python train.py --model="image autoencoder" --crop_scale_min=1 --translate=0.06 --downsampling_factor=4 --encoder_activation="elu" --encoder_depths=[2, 2, 5, 2]
Rows from block 10 of the encoder, named by matrix and row number. Rows with one number belong to one channel. Each number is 128 + 24 x the weight over its row's rms, rounded and kept within 0 to 255. All counts start at 0. Numbers have three digits each. After the name is the row's rms in percent of the matrix's.
# sq0: squeeze pointwise conv (encoder.blocks.10.sq.0.weight, 256x1024x1x1), inputs 704-767
# e30: expand 3x3 conv (encoder.blocks.10.e3.0.weight, 512x256x3x3, transposed), outputs 88-95, a 3x3 kernel for each
sq0.129 098:132126121150143107147139102153088136111135151140122111093087141196167133151106094126118126137089131131136137136097103153131137124135133141123163108140118143066072099115097107129102113144136099
e30.129 087:122131133155162174086105088122123129124122127122134131148160149142088115109103151147115143149116149134152119091078131128160109064092098106135145100112116107131127085109097175129154127156162120165086101112013114160115
sq0.130 091:167041128114126139144141092137149153127142163117134084094173144144147148131083180137137139143095133144130074139153145162150141148221177110121186131152138157111151145116143119178141119123166152
e30.130 085:127157135137077088110153079124125123129129125128126129148092136155093157151128122162145124094108079107108135102141140107075131090141158132102142136116135140094151164154166186099108153133122110102092169045039118154124
sq0.131 101:176123191125138150122127127135097120095131126129127171163137101077099117118102097145111125119129163116148107135091112089151121127083122146105132125114133110147194118128139100134107103161107087
e30.131 118:141123121172154122135144110124126122139137130130126135115155138160101013109170113121090124127109122133147134115134112122183122123120114110117128119131118120095119116062129079087124125123135134102120120104077114116114
sq0.132 097:128040084105147087133111174128139098106103116158107183227125122125111106104097101118113110120139122120116105117121133143118125111125082141157190197105165123182177142134168110233129139127119159
e30.132 088:161162140136134083152172164122115120130124117123125118135100140155113127135099139128112153149145131114106131101124130128133156135127158138116128131131118131138124122126135103104062112144089123161136121197134093135084
sq0.133 104:115098140129112141137117144125080111106106108152117137205092116124076104113118103098119101115049119122099130110154119111112124097074147108116129135101130104100074130080106129140143103108107154
e30.133 092:127138118082154162167112110126126127126121126125120124129116165086139144145111146093156130139169146151128129140120123146091167126095122112124136131109121099135127145160122121155125122124107198084142099170110089114131
sq0.134 091:160143193102149133114116136097115129170114123121127165137084133099129125107166107123134121115124114117122106137152150159093115122169136171133175162136119123116138134164137129152115150146125138
e30.134 098:112146129124135169172058128133122116134127123130126121155158119128154129147170186130165139128137095132142115163134147131087150136109184118123111119124118136125119124089116103096118119141092164151145145255127127143117
sq0.135 096:153118106105145172121122134120125137153107110127150151097128115098107108118108079161117115134105122120180042140104180153120135132108150101111154068106112126140128107066164088143198135111104100
e30.135 098:134124181163185119095123078126129123132124121132122132120158116126154147139130117158131161125139069120142123101123125135102110114182129128113123118122122147123117141150115093120130122131125154133111174129093112151127
sq0.136 088:146112118147145128133129098129185137139132141096128123146100115095160145155144132122123142128116118117149119141127133099124122122074131121148105116142121138154241101136117136192107079116138154
e30.136 078:157209176143075133130075136115125119129126129128131135122155144094091083115150130127135211134131138153124126135163146135164182158120114112124129126122121144119138122077089129130105145157106151129145185070152141102120
sq0.137 102:153167199112065106102140125143137108104119114144106094093132124118105119110123129123126129135117118130133126115145130122127128125133080085142180141117119129082131160153125109165093107103119141
e30.137 113:141097132124088086155080091119125125127133132128128127133138113107108119158125068147133114117062144146094140103127099087107182139103108133122128129166150127112129107105112120167101128129097114135133179026125130112144
sq0.138 132:155079109124107130134136101127145132095117124130119114135124115119120129115135142123111131108132137122101159124116154121142118119144135101131070146128135144140089131125129164174077139113139143
e30.138 126:136162137145143115127176122123121118125121124125131127113182147150133140147178134118137146125080156124081148130121101137095169135133105121122107117110107124141127145135128115164107115145125147115124125123099088138147
sq0.139 093:117185022113138159117130089127088126135094156141115114145100122124124129107150131143127129107125178114132193125135113125118109126111091128127113121120131125121216178125111109105136158104125128
e30.139 089:156143188138145115150112148129134131119134130134126129125122093114142132150160119152155133100125146116088104112158105138104145140072112139138131153159148144149161097145194102160145110121117136118144116090194138163157
sq0.140 090:158118204140106126122143166179070131089125133128121130168171132083116128130135106122122133131137117136090096129109091139107133111177120114101127126119103149108127153105126142161082102134153122
e30.140 091:124137105105170163109081074126140133134132138137127137130162134124138108083137084113165175060124033160131104120142126107134086123065107125123143122114113140102145159081140105049139115104137112145100196064073139137138
sq0.141 091:117213135139125152117110106097133137146121130117132116182130128118107104141104162116121111133080137123102061121054099160099119109188066177120152128121150140179117127080156113126184149170126122
e30.141 088:145111142134186096149105105132126135140140137127133130095139118184151106097158094108160174109155199139114141134103098116148158100157108163137135157151151133121154116138142114180124115116113125153160099156189125160139
sq0.142 119:187145073126130171152150100136147131149134136136122165000141130091130133117165084135146136136125161125120167145123168122135143133142113122150081178129049130122168188085104131152153117155113128
e30.142 090:130129114146100119144192136130124125134129118138133127118123126131142118142177113123139101119153177124109152130118165156140169179134146145135122150122109135131131190157179171123176140134164121122136200069074114083123
sq0.143 118:103118124114160212110125050116091119185115134161130160130123120160119125100139132138125121118138135126143167129095115135156114113055099101133162120111123115127168147106086123187135128131120139
e30.143 107:110123121069097138158117065128118125127119127126116127119147088070106088089117105130114092083125049124130078119105103117111104114111146098124139119134134133122123117123116061141135092075150129061088255076112145127103
sq0.144 093:110159135121136166116117127146093149141129130132145154127130119122114127134126136138122115141129119142147079121044145094152124125039151115194108152109143118119088153094106111140102197127137095
e30.144 107:115134128177024112134167105136125131136137135129133127135144130181070113154156123135175079132103140136093114117134114134040143137162129117145127149134170113119160136154114129157147110138113094132168067193130126123163
sq0.145 114:106254133119154107126111112114176111145099120118139067117104113112119116126097093128120119101103114118000136120147114096130116122154155113140136136112137113170096082133136132100099097081125165
e30.145 110:141075094133007171138137094119116122126118127123125119086126158194147127136162134088144143113035130134133118137069149131172140146145165129128125091121124120123106135135146140085141154115166196085125178101122104170144
sq0.146 097:156179178135167165136142165149163144133136159098155121133163130189128140162121135135142125137133134137085144144114159142113138132125154155109116162144131131144161125074158163132154078149123119
e30.146 104:117153120122167132131130157134123129117125129127122121164169121174118151121248127113133089126128182135123120170150172128163093142075076134122121132115136112122116152151159139093120144136135146073112153127114159123138
sq0.147 103:128160107160070176149139102110143111166125127132132128142131113136138125143108159135135118122066124136159180113059140150160126134171132114146116140128157109120058132161138132099121144131103090
e30.147 098:140125167115145116154132152132136146139134139137138139130134151114188125134080161129178115114164142137119129120171137137154144114169133154138158155130162169147154115152167129131152136100150152104166187121143126137153
sq0.148 099:097098173125126128116126128130165133128117128124138120099174146130081124122116073133137120129092145136161121139112067158132124125196151159147118166127125159131076108107177095089127136173118147
e30.148 099:153083150136154124136114113126120126137141130139125128164129097168151156101116122114107124141112142129141114128119136165150156108138140149133149133123119127135136138144130165170095139129093147127079181112095126113137
sq0.149 099:118102121110104125138159117152114154131157144143127165061104133160144142132140158161140153151124169140149169147116105146155148153143129083103117147149148145119137138184092125157111153120159121
e30.149 066:167241171131138135122105129122129115131129116122121119158158167167163091119096098101160193085117086128101094142118143138135160127097107126127127138127120137126122112120129067058119114131126133151147155197066139104144
sq0.150 093:111130008157143151118141097180083159105134164180142118089147136162170134147070092152139131146116127130136140144141156103165128143084139066110130092126105130081103150157124126082095126119153084
e30.150 087:123135147158157137103133188121131130135136131130137127138135176084123079153134127153142156143159140156096118087114142128117177102100080132149158147149141142149143121128137096212119107121127082104096086153127121153106
sq0.151 090:157091157112084135112127123118133111082099128130105126069111112174130135121152140115125109123087100113195158116144143091071115114128111157118148143133109128103175158164140122127091102167117071
e30.151 102:144170145110128086135111127123125128137133127121131130151132129117098114096203134123133078110133113095104101137102108132150118093147149166129134114142142132121139148170147116121146123127118174102104165112116136154153
sq0.152 101:122100143103146131152127135149145122146122128145119187073125114142127128114112122134135134133122123123079152124157118121171129131138130150143112117115139107138132141076135106160086108126128135
e30.152 082:157142106143126080172198152131131135132130126133131125134122103169148118150150129144148130135181164116141160130129151163160177175139152152131127133136126127129117166156145148092170091102131144127144170143122144099113
sq0.153 109:105248250152093130112143175129028148133126140122134102058158148135150145138136135136152146129097157133094155137099059108140127147097084108141087100146138154077134111122103117083059126130142149
e30.153 104:149094138158127141130120122130130128131119142139129133091129134117161142117147157136147100142177132158176126146126102124144074142150113147136135117107129124103116100094176108000155172141167196081116156108150118134164
sq0.154 093:140102000123138093153118104120113139159155140127131108078130122102135140153145144128132125130116121118171064146146137137136134132142172068130183145145170117088098101172123121112102109161128125
e30.154 082:108101133081106135122119129134125130139141128135136132098111157113131106135185119133178109131160118095095119112092102135100147131099137142145130155148131157130136107061092114230081129122131177168118095166159091141119
sq0.155 096:121138177129112140110139146117155126156140122117111102130185158176150121116150095114126128133131154139119120130105196140080130123068098135111083126121130136148095174123118105126146187158106123
e30.155 098:167137158107083120183000094134129134139130138129114137153122121119093137138067147111123092134154156133129160120149107125156177122057113147129157152108138132108145131157112166135111151134120143100143153078147111115137
sq0.156 091:139164113123133121120131163099122132196132109118134138112124152186138130108094125137144125134164116126114120144099129165143141126105137079208126150134106130142121140134103117148000157093094143
e30.156 089:196180127127175140085130109114127122134124126127123131152116168161134072098045103122069143131131170149100149113096094103154191101084049130143125143125131122125120104097099141135071120141115178127114156041125157139147
sq0.157 123:146093000140127146131138128145153150145154152152147083000160140109136137132150114155134140139121141145126117142130143182164136142160190093126132151139106142139152150132070136119184127130154125
e30.157 066:129145119121119130107086141126126125124124125129127127106116107168125141140132124143141125128078072144115137128108121161096147142127112082109116088116116099125137139163121187173145175208179109107163107160123129105113
sq0.158 104:134096164077143112125127107123135142095131120057108101151103127100114132100095195132143153124151126127100207128085129141143125135117145135155102098134101122189072123134131144112100107088131127
e30.158 111:138147123143138162122166149129129126139131134135124135114150141124143177116108124148184101154141060153140091114143137138115087137088128123122113130159137141130140149134166085056152139119138149120094138154088115131114
sq0.159 094:107109179134134115162128066110021134113152147103141114165131117086155131135115125131130133111119115135097104113110139067161132139047101128148089118113121124163142124096165113135138144083139116
e30.159 099:112141151103145141172118131137124122120129127130120127133121134107148166131091180123177148106110128108104118155154119143081140135133155147120122164113121159099109125104095135151125134150119098142137052141134114143111
sq0.160 081:115134119132166126146129091129154133127121135123107164167131118167162146120137179123140144116128172119068140119104121121116119137074125145116150112145125136160203181107093127130144147137143110
e30.160 065:166162150139147054158125128134129135135129129132141133132154174133127145108055080125155156160121136149111127135100108132079185158136126130131129132137133128149149069019030165255047120175132082103137040149193149171124
sq0.161 096:168116072153085146105132090147216131106140111101139113066174150140133135132137145134141150133193118146185084133084186138156136150068090130154124116131170151166210131152152153149173121075146150
e30.161 086:127099140208155176107081166137124128135140128134128125141084166106134151138157144115133115138225156119144144127139157118127096110119163115115135151140126144147152086019080125175122116099127202114095123160123134126142
sq0.162 099:157210199127064146112142115138186127135110132200130155125114112021133140103157115153140136141136125125121162131070157088143131147127131106100117100116102096097107151122159137072122103100102132
e30.162 106:119130141131183088092208117131137134136140138133131132101100115048160067116169154137140118173169108146166137158165151115198108158146118125134118121157130120139109157158171106138212110108144228080135206086117125144159
sq0.163 102:133181166109111136160154132147161138145123130123110097105118128139124147125141164131118132147143162116149135135144103109087138128105121131184115165148133137076149148127162126114148084136096148
e30.163 121:152128130082230077124158147123144130126143130131128130152127122066203051163146151141133135152075108128139134127122166068199109109140114105136124131145119133145128107097110113139139111121146144081121192072093135095152
sq0.164 111:092054172108142158131125172145106143128141147119130135103128112162133134132149087117126132126171145131122205130132107155148118131130138150163145100124148119149114109134132124191140114152138141
e30.164 101:157169151083118138160179131137139137123140136130139136131131118136122141111106138161181172119099126128127140135172141117101159130106137129144135122133139125144136134080128132241109118109128132124130117061188140134120
sq0.165 101:139099124119125141117118184126160137089115146185157162135117093205127135118113089151153121120148103124138095125160101088145118135092174140052115120135087117042098143113109135147025087147128066
e30.165 103:140143164148127082065138134135139134139149140132135122142104149140138157115149128153152164122060159133089155160150114149112143144127120133131132154157160117144120184162096150199111153122112145130159106114185117103140
sq0.166 096:109160187124104109108137242147093138115131130147133169147164108130134134134124135149124125117105134116082114141162130140146112144099087106091115140140185133084157125104117131125163117103118112
e30.166 096:145102079176089106143154111134128130130137130142143134131159115186111068162209198115129056132119183148139137139104173158107142133075089152145117149144105143120125144132151169101132145138154163110120194122102131142133
sq0.167 095:138113114130084150128128144123111132154145155104137137143159116036160140114101117138139122113156083119106138126169108147126118126161094139140138132136147120119106137167093119133140097109112109
e30.167 096:170087121103165159138156089133132129144118131142126129129124148143128148157065152136138093199125122127183135128078090135133125103114152164138143148118128140117121102091111129062113136140129119165119040209149109186090
sq0.168 131:166133108132147091152129054133143118103131119123116146073151130109100122116145126110116126123172108123111072114125166123134133119154119122133112133119131128107115090137119125132121131134130117
e30.168 121:120126136129068140085082177139127131129130130125126125131099148137122131134093139122096174148141048150142135101129122131124139121117133116132151129138127122137137123121146109185142122120122138100103149255090149100128
sq0.169 115:113118138122134120121135135129110130152132129114132131105133125173139132127124129134133130122148127128166172127121101112132129135132133127129100140123136123164110142157142129148140115140127146
e30.169 108:149122133094141155177134146138134126140136129140147135120136135132194143168125163117120082174122178136137161105098101110103171107091163120159137130161122137147138095042103117145034073096086150115104202125120151113125
sq0.170 104:132100181124109121109124106140144137119120115120121115255084139147120131136158125104150150132149167133140141128134083112123135138149070127174170097122149146131147128147101140181169147119139150
e30.170 079:120148130147109117102161155129114118122123117130124121142113121159117104181144155133143153128128146114103121129167149147143155136144174121134115130123123112127103161120150132091157140188144134141149155097099146113101
sq0.171 092:159090079154106087121129141153133118164124130139118153067159132099121126162122128129108116124151153135145102122036123177167117118105121161123121138145146152152119131102141100167117112143125117
e30.171 082:119111137154125156140094153142132137136138139139134123118165138147106177113082090161151175139101139180144161088131078106090104123130141120137144133165148112139135106112102143168068144188100066176120071173183127155135
sq0.172 099:143122086123103146120125097139073134118117147136127131078141127096130134099117088144143143126169119127024147149130114141130142137000154153162107130107094124097118119136104134111141131145136172
e30.172 105:128109108091177148088161138135137130130140131149125130132118118078121151115111107156108119156043114162137091104085141092122115136087110153137123137122139137117123138143129165126145150159118112162129073179125176182135
sq0.173 102:092115096121158134115121151124113151169130141149138135138119121099116143137114148127123129125135122124132152134064126121138109129187168126096138115149083138112138154122135118109149131149147114
e30.173 110:100167128076090191097144115126135120127132134127135123092146104095096135141128173144180202172114138181136152145140126144142097142109141150136117095144117100117097118121099121141102118114144123152107061156113138136141
sq0.174 107:133082110148177115137154145119120151137132134091162092166124157106146160157141193148167149139068137158065139141082112153152148154125149178116157138162173137177164137138128199099140136151142126
e30.174 091:129221121117149164152066111140140130145130149135129140136150124167086104106090106118119145110165160120092113161134078162144135141048112137165136125125142113121127154156105147155086132140121117101152112149184133168160
sq0.175 113:119191169127102131141140128109142108184125120151127181173148112215094125111119118122138141123115142128102153125173151101118145130173134163176120086117147117147147101105180143137173129113103154
e30.175 113:148160157124095079133124140133135127119140131130127134155127120125132161091076082110119135111116000137094109133171120141081134165163170122141133150133121156117150133166142109108128126118125119070150221010143181058140
sq0.176 100:091092089127157128157113142125090148140131148140129138148208130126140150154113147138142143155157134145166122139123087163172127149180146133103078148142092133179148119176140122107136164187163102
e30.176 091:136132077152142160091122106138134129128144130138134123132129175219126162103162112095098061134084079150098104151131120127160088139170119140141125174151110148125120157136141105139171157125155126098150173192076103165082
sq0.177 095:136069131120127102130131120139142144114130147150119101111178135101127123113160146117124117128134146118101066137152188136116128118176122129138134131121105152164165158125122134128131139135121137
e30.177 099:141099147132148144115184154148143130139143140143136135155117144145132085119201112109161103104118120117093166120109170122120090142104111131154113152155138151122147136161126099116165115079111160067157255002067160107159
sq0.178 104:132133109117147123118136110126166125109118147123126119133123126122127127120132134128134135126126139129135137123140161159107119128117151145134174104121137125142141144125152129151143135134127148
e30.178 096:099126110147152110184091110135140138122121131143138142135152130103106117129125129112160146146124105121161115143145151141107136129139149133137153123127149152148162120106109154098145136156142098109133081124144113133135
sq0.179 104:119106084160115124160132152134179115123134129127133175114131133147123124105153130124124128104123108136107114105113139068101120119132127175107100081123088132077128097136131093123088080089121074
e30.179 082:168120214097130105146164162133128126136143135134139136172127162096141129103121142115159190121173121130123165107131172136169140127161156142127129141162125152147133122073119158140134105115146148099164217119127146061148
sq0.180 099:133088193099135135131159078130136141157136140139141187105135137105139148137150145148139133147132129148166112144154112113167166141181135104168091135118065147104110126161180133090150111152113164
e30.180 103:150156123115145097166025103133130122131130125137132129154159162146111091100087106117142121093114084137094118097141127108127118127118112088131107127150120122128140137111114123133112119115103110133131129117146121106144
sq0.181 105:113155100155158106134155118161094144128152150131155134156156133161043132136135168147116143129139134136088124134183137126141123138116132106161148169138159142122155100096165148161136126123151134
e30.181 113:104092158150090132113170130132128132131136124133127120144160132163165149138178102146110117122127131134128133118105147101124126115133141157117123156162127150137139118084102123124079148130133119093126091105103151115123
sq0.182 100:070073086098113194084141073127122136167100134101137086102096110139174138117149142149152119137160110133093133125111105114115128136043101116100105126120146117132154205114111115120155132147101139
e30.182 093:110084122128126142154131115134129130141148141144143135108127094170145048098126067152136135118048123132090121124122125123146152118098131122136143141131155133156145108099141163255129146139133157103128114105114124180147
sq0.183 108:148105167148139126174128143130122117107174124093139154126210138063148129151139144122139135127153122156120128123129178053135140138150169139147145158126095129214178115127170121149151160131132148
e30.183 108:124134125138095156140141168131121120128125120133132127143141162154121160126165142145129125158135144103116140127158139134116163136132141124137105133115087122137115181167168158153153129101160114135167145091117144127112
sq0.184 107:089169103133126134124135130118124124149150136082142133058187138108116124131143114148141126123157118129150144137088147114136136134157045096166154132133142116142254106125118109152189141127113108
e30.184 118:141117087153119165125122111116127128125124129137135136115161114125112146149131110149120142135087164125137137123129110117099098149158113121119109122115119147135130077078066153202135144158142115174132133079159131154136
sq0.185 088:089124119120187097118125131122099123114124136110129119082137114155121127108158103143125118100124117120122135125219132118170098131149140153129129142124160112133114157140130131125089089088117051
e30.185 094:124161109114156124091107122127141134136128143131128135108136136140158099125145137113064139066094188133136120155074100101132130125044095161157160131140152134139146088078072145157086154121101209091153241071177183143173
sq0.186 099:132118095135125126110132119151147161184125149116150138101125131164106142119129166169130139134086152142130143147096140165125125151138157162123089146145107141106171093129098100160159075149169114
e30.186 080:146113140145170177136135100134139128134132130138133126112144081171160095139048052098101124116102127137129119119080100145177125129133126132128144131126129142175137113172147098050118134146154150148134135193065112130143
sq0.187 114:119111181097076117133129097116133102140135111089108143105197113089147121100153103132111119107109121107094119127153130104154126116125065156108161160116109109116136102182128128152150090110101141
e30.187 118:110150099114120127115000100137120131130130130136124131136140144113141108131077149126107111162145103136127093096128134128121147136108108127116154147109137143129155099098118122139126118156126136091135070119131160135130
sq0.188 112:114131003107117124094114164115143118133134105110131106079147133115112121128147084109128115127119139120163097131142106167119119109194130101118180135125150120117161130164090134157158128107100129
e30.188 075:125110124097042113116101113130126132124128121134129128099117133151075126091132129168181160154108104149159149167091134135120146145115153142132116120118109132119118162154123126096161120128147093168130179148105126117100
sq0.189 097:136157168139187137157120188106100142161140143067152118155125142196154141160125112139149136138114113154152123131093145092157148146144132147144115137144115132163139084128172105118141144192160088
e30.189 097:149141154176137147087076085142137141127146139129114135159106149164165150106178109108138093115126093159166115138132101145155113144147147135138138167144130147102135136113141092093113175124113127063163228060109158089141
sq0.190 109:144139183128155171136140187120163146136121137166137119121189140089111144100132116160151141130070123125149143153123151211110128145150053168125104126145138130142144152175133133157126163144126156
e30.190 113:124170139157151130090063124137120130142128135146120135152128140181127116122114171132087111154131128144107139134140133153139122119116069137135133147123157149102125113087104138099131139117125181159111211150116154171127
sq0.191 093:132126118112133171183149140132090123131152148156110149086159113104156136127120153147121129132136178106148149149154113147086137135136130105162102140135146123130105129113173106200103172144132110
e30.191 102:149142070115122180129103128120135125138130134137134133152164136155107064141111166139107133157110089145150105127151153105129108129091133122152160110127131129135125134088138136127105127116076137128109176134141154150126
sq0.192 109:102150134108126159103098156116074116142115105089122121079152114108104115124122118088120107127137130115103110121136072191123112112141148113109142140110115118078169126095113118088135164182102152
e30.192 103:131084110086032115193108119125124123130127126132128131145149133152097150102126110122119095138113097122122091105144112151117097113123099125121134118123125122123137086123110105114122101117117104097106073135078100147093
sq0.193 097:103159142132079111142117120132035133100133126126126169159086123138106123160096137123122121143147093142143139124165110098159134124114144075226157140123147133138232155074177114136138163164136124
e30.193 106:144123091088193145119169155132145130127127124129127127157068160064187108128073145080128080160131193132124121158118135132139155081121153138166141142122102141143127101089066109142122156168135190077128159061105127137124
sq0.194 102:151119087138152121124131121134151150137149124139137169081136141163126130119113133139124143136174127134170113138128201138158135143163142147197137150134112134113114119136147161145144138144162125
e30.194 084:090134112112148140117124168129126129135139126132132126169120181121151117128112128140126117103100107128136125115158146109093119134099114123132142126121140129127133112099136125124094165161161120171113123097142105127110
sq0.195 091:112101174107131162112138149110134151144117150133124133134122150134137147086165071143133121129107085142196144127178164102144119144146180180089135141127137137129141121130164137124013141129141134
e30.195 111:134102166175178146100189213122135130131142134122129126151110139173070123133136156172109145151089184148138137126096145112114199142093090133113128136164139127120138130105104127206078170143118141095136166000165151124147
sq0.196 091:088104156155121121115125065130135140143157095145145110162103127117147135151129166115134142146171114131170143135066127206122140143098125105124095149140089115144072151140111169079205143108136143
e30.196 094:146141113115139163183135154127123121132130131131124124156143148149140091100148128086100109059138148083084132130097132111200159129156137132135131132135142136119162108120120057101160127062123137120124204000134081126137
sq0.197 099:137155148127145126149133132129112136131144139142139142214125133119123130112122136134128128123124109127133104129150137125112130127146142129121113146132106129117169132104159141140139131098136102
e30.197 101:120129116140136118150177149127128133122130125129137124103148154116120119151165162101153126156171135116121130126153163130124142122131135101137092119143128103126140130106125124216110108093129162137116080216210160177119
sq0.198 090:141163103135125110105131074109159115121109120148120198136101129172114134131166147120119123124103150131110181127073105196115134121062137152115123135123137141124094076166063139079153110170116119
e30.198 089:141131111131061182150139131133122124128138120123123127146157158129037107095186190140162123110176112096148111117085139125104120137167124120112124143112131140126147105128091063147114096128146118081082233021061124100111
sq0.199 099:176099046136050132078130197132154138151122134081134127102169131145140126122167122150121118138142130126118119141114083183176132129119100071079126139112174134120162122097110083154085129133117133
e30.199 113:165146141121100142116132104123121121128133131132122137135136107124161105135117090137100132154110095117114122133172140131145147127138100125110136112122152147106128125081088146158069133169159118131181074123102128099112
sq0.200 105:130098171136121186125141176147108131136154128080131101176114156140172132129127127136142142133127132145134125137214113213150153142156086148122156124126144138137126140142106138155135153148140117
e30.200 131:120141127135124151146139107134125139128133128123126130128106152154068094166123145135109131147142131104114150110108122126115135127130107122114141141116140133129159115111075130143111128158133102130147137123106113126098
sq0.201 106:178112096106110127141130162130149125129117142139110150114111102158152135113190117134128131124089135103130101129051140138145135121103162099074128134124120108167156136135140110113079112143090162
e30.201 113:121138109133112124152106109123133131116138132129130128079135113083110127109107173096103121093095116112082122085143152114078088126102125068118120064112121080132124120092146139108165133114144102129145125122152126118148
sq0.202 104:115139135156126116171133136143103135129160137135137109137147144116162138147207137142128153150170139154151183123124176125182143151142152146152180178128138129156116141141164161163159168176151138
e30.202 129:124156135132134120134090126128130120139122128124113129122153113098136121125086133112134132111113108123116104137137113127134078105101110127135116138133163120106114107113096115169145122122148173111130111076121138144128
sq0.203 095:153154173125106138144127111136121123160124103148108130187118107124113130124160141114130132136158137115163151129157152119133136128166094177088173156128142118102142129125142137105115193130107134
e30.203 084:133154165102078143141024127124125117122129127117118124174139149125083143127119160136105136172081140135123151116086142147135180119119154077115114051138135034121124092105091131139169155154117153150148099172100173105150
sq0.204 098:128130186154161142163135160120144108138133113137131163123082156127159124137133146130133132130084141150167152122134196138098140128161148157137180168141137125137108103092141113174108168155159122
e30.204 106:119124124138113118154115087122125129125131131131128131104130128149120122145161117156132070136136054139135095105118118096115082126116128117116129108151137120114158110150123107108153148126130164100128187124083128141167
sq0.205 083:156105188093124130148120101130136139072111137128115114116152090086119130117141122127111125120152160120131114124149159141105101125121127165050126109126105128116131148164170123110192119105129129
e30.205 085:104117099063094104140073104136138130129136134124123121139139126090179197118156159125140069135148095106118132145197118138099111137155139129151136116140139117137110138140119122154133107109109124117118170169171140146104
sq0.206 082:130148091122115120128127092128142133152138116119125106141132124146180125128136111129135120128132124124115145129104121105130141137036092158167147128135121128121095123125156148122164096151104110
e30.206 114:175133130136105109156108099129118128126119131128127137134152152133130134160122150145148074151121077139160128113129146108070115112139152092140135114121143104130168110098121123074105129157121134060144043188097120128148
sq0.207 106:117114126149147127137127162116150103124168116079118115163092149184118117124153144103133131113123155138154137123098115193095131122142034140151153161126110148153084103163126146129139180137141105
e30.207 126:154131143109132194128145178135130128138136131132124117153118136134166140170089166163092113132146146134132100125111138124161168095156131144124143148134160130119130129139128149133139154155133140117128154107142154146116
sq0.208 098:146078054174114069117130153117102134139143124111165142124091145092153146161131104138150138132125127139156079150126139123139139137172182201159150121145098145149064159105125146170124163095143121
e30.208 097:125146149126105156136164108127127122132116125120120135113129113124124144135131134128102156135093131169113118110137128138125160154105109124136119121127152126115107157117126116126122112132133106108105120099118129078119
sq0.209 108:155255151153127141114133148139147129153135126119134110085142145150131129130145138138135134142132134136124149144125121082129137139089112137182093127132149144123056131091121132113137133097130124
e30.209 091:137175153129161133128206133123118132118128128130130136136164095120154092134203142087158121033132164112117147127118145124152115129134141137144141136153133137157153102072119128105077103097111188105120190085100154084126
sq0.210 087:171216077141136204156102109090103116117132106149119099194123123114110111118157130098112133127174112133179138108122172132128129119176182149064123103114094125138148110136118151113154137146140137
e30.210 080:153121104141151199112114217132132126135124136129130129097158104107149114105131136128128088131185158129117121121132158141167118108081101110138138124140139120130127112052094086000082142087135129096112164074107114093120
sq0.211 101:154111183106157134107132166119125157135090130136141061097146137162081154161166118124145128137218146129124136139120145167122136142191094107105105118147121161128118122139093123114112146183126174
e30.211 103:125068091138148208086151185124133130133144136133135131121165111213100113117103144146103144167106162165101116102087137099144176112134113121132128130164147119119151149165171108154132142124148081124121049132135109155097
sq0.212 091:104098145117121134086130041136141126129131122120129224114050123105126123134129162138125124151144113134148139128148096126149143129179153137159151144112140114157130134090118108228125128158132143
e30.212 100:138142128108117159126120145121135122122128127131125128105131165136157207157044090127137104160108080154119097141121156108086101102066108103122120081119112117151125131140177102110131142128135102221105145110083103154098
sq0.213 092:111197100135111139147128075151135143108156135130138114183097138174128132151113132136130142149153113146102122133116108152151139142131109171157150109130126140089103102104110121140129147115145130
e30.213 096:133139110135157172145078145133140133132126134128135133117128142117124107130094128092137085190136187154153133168071112113179125129034106129149134136144125124123131096032080077067131107086120171101120178160089135139127
sq0.214 091:130207113142121080144141098122118130147145143133129129136092143094160134107124101163133135119184130128101134140125152057139123139126148099148098134126095134126077134118087111118111203094144114
e30.214 102:125128097170122174141159118130126124141133124130135132126185171165094046078141147150128161139184054126113095123120105130108084104149157090125133117123134131118144092052080095182105118122142130150112156119089127129121
sq0.215 117:170176137143153154147139153130142117132133134130124170128086149113142139133208120126141131136107160125162141145111103097082154127123136188153147165143095138113132160123117134142100132112125164
e30.215 138:137112124137123140135135136124130130142124131128123139110122131111161145146159140145128124146170103163147136123122134100141132153082118098126122093143166125102108131099123132120117124124116130142122166116122126154141
sq0.216 095:153132144135158099142135114125081136101134138141137148166126106137103141136158107128130135124138136115142175126105122128120134136124144156126198107142105121102152131124127140153147125115139152
e30.216 103:137137112132159082126187164126108123127127122117120127147141164170078108109128183117146122153134076110116123107138161116096170104177107108123114138120155119102127137111096142169100160145149162101095221123106168140095
sq0.217 144:119153182152101157124131148116095124108161126118141131130039127110112133139175126137131136134110127133131144140124144109110145128067108163143130119138045135167094096066102116124153135110143137
e30.217 109:122120129102169186145151159127128120134123126127119134117092128134156135127137136138136113116137160145139148117096130141151171128110102115123112115123146124104111134126114154120130119115127156138136162124091138152116
sq0.218 082:134168180159115097145111089122154107125150107125111150056101128099130107147107112088120125128116103133130106112108091128152118099120141156162135142117133131160121181098144132123115109095129145
e30.218 081:145134111175129079160098150139126128127138137132137131109159099178216091120133125108093107084110097111114150110095116103107128118123134095121130116150138106144154083000071145255056111169117179128126155066145179138134
sq0.219 092:172075119147091134144136169134109135118101137159120160169117123124133145140113159103133128135161135123173116124160081174105138123126124117099139141138161131156104143120108130182058116122100103
e30.219 088:141096154198149099135138091132129134139133129130127120139168153165090127119105184152105151123126126125155115124077114111180110108102141106131138092151147090160131145166178088070173141111142109122116104197110080101131
sq0.220 088:136255255114126154143119177114038115134126120125107139133106116194131122096134136124121117114113131115075164121110117146114122123138120121151122087115133120131152130119134112113098153176125149
e30.220 093:152142120148138133141138087127133128139135143135135138115173125131154134118088087108145118125128078151156120114115107105115114124140129114126114125128141117132122094079086125159110137138163159125100173026142130130165
sq0.221 099:173120183119133162144154118156142157147130166175117131157109134155124135112169101154111132121132142112099129146124161157129121120110090169150159127155117150073102153112124114138150121133163141
e30.221 106:112094122130163089142175132125125116130133124132128139125107109137137114127086133126129161133119108118150130127085145127144098138114153124110122113133170118101121118081111149111063132127115128133128099103151150128152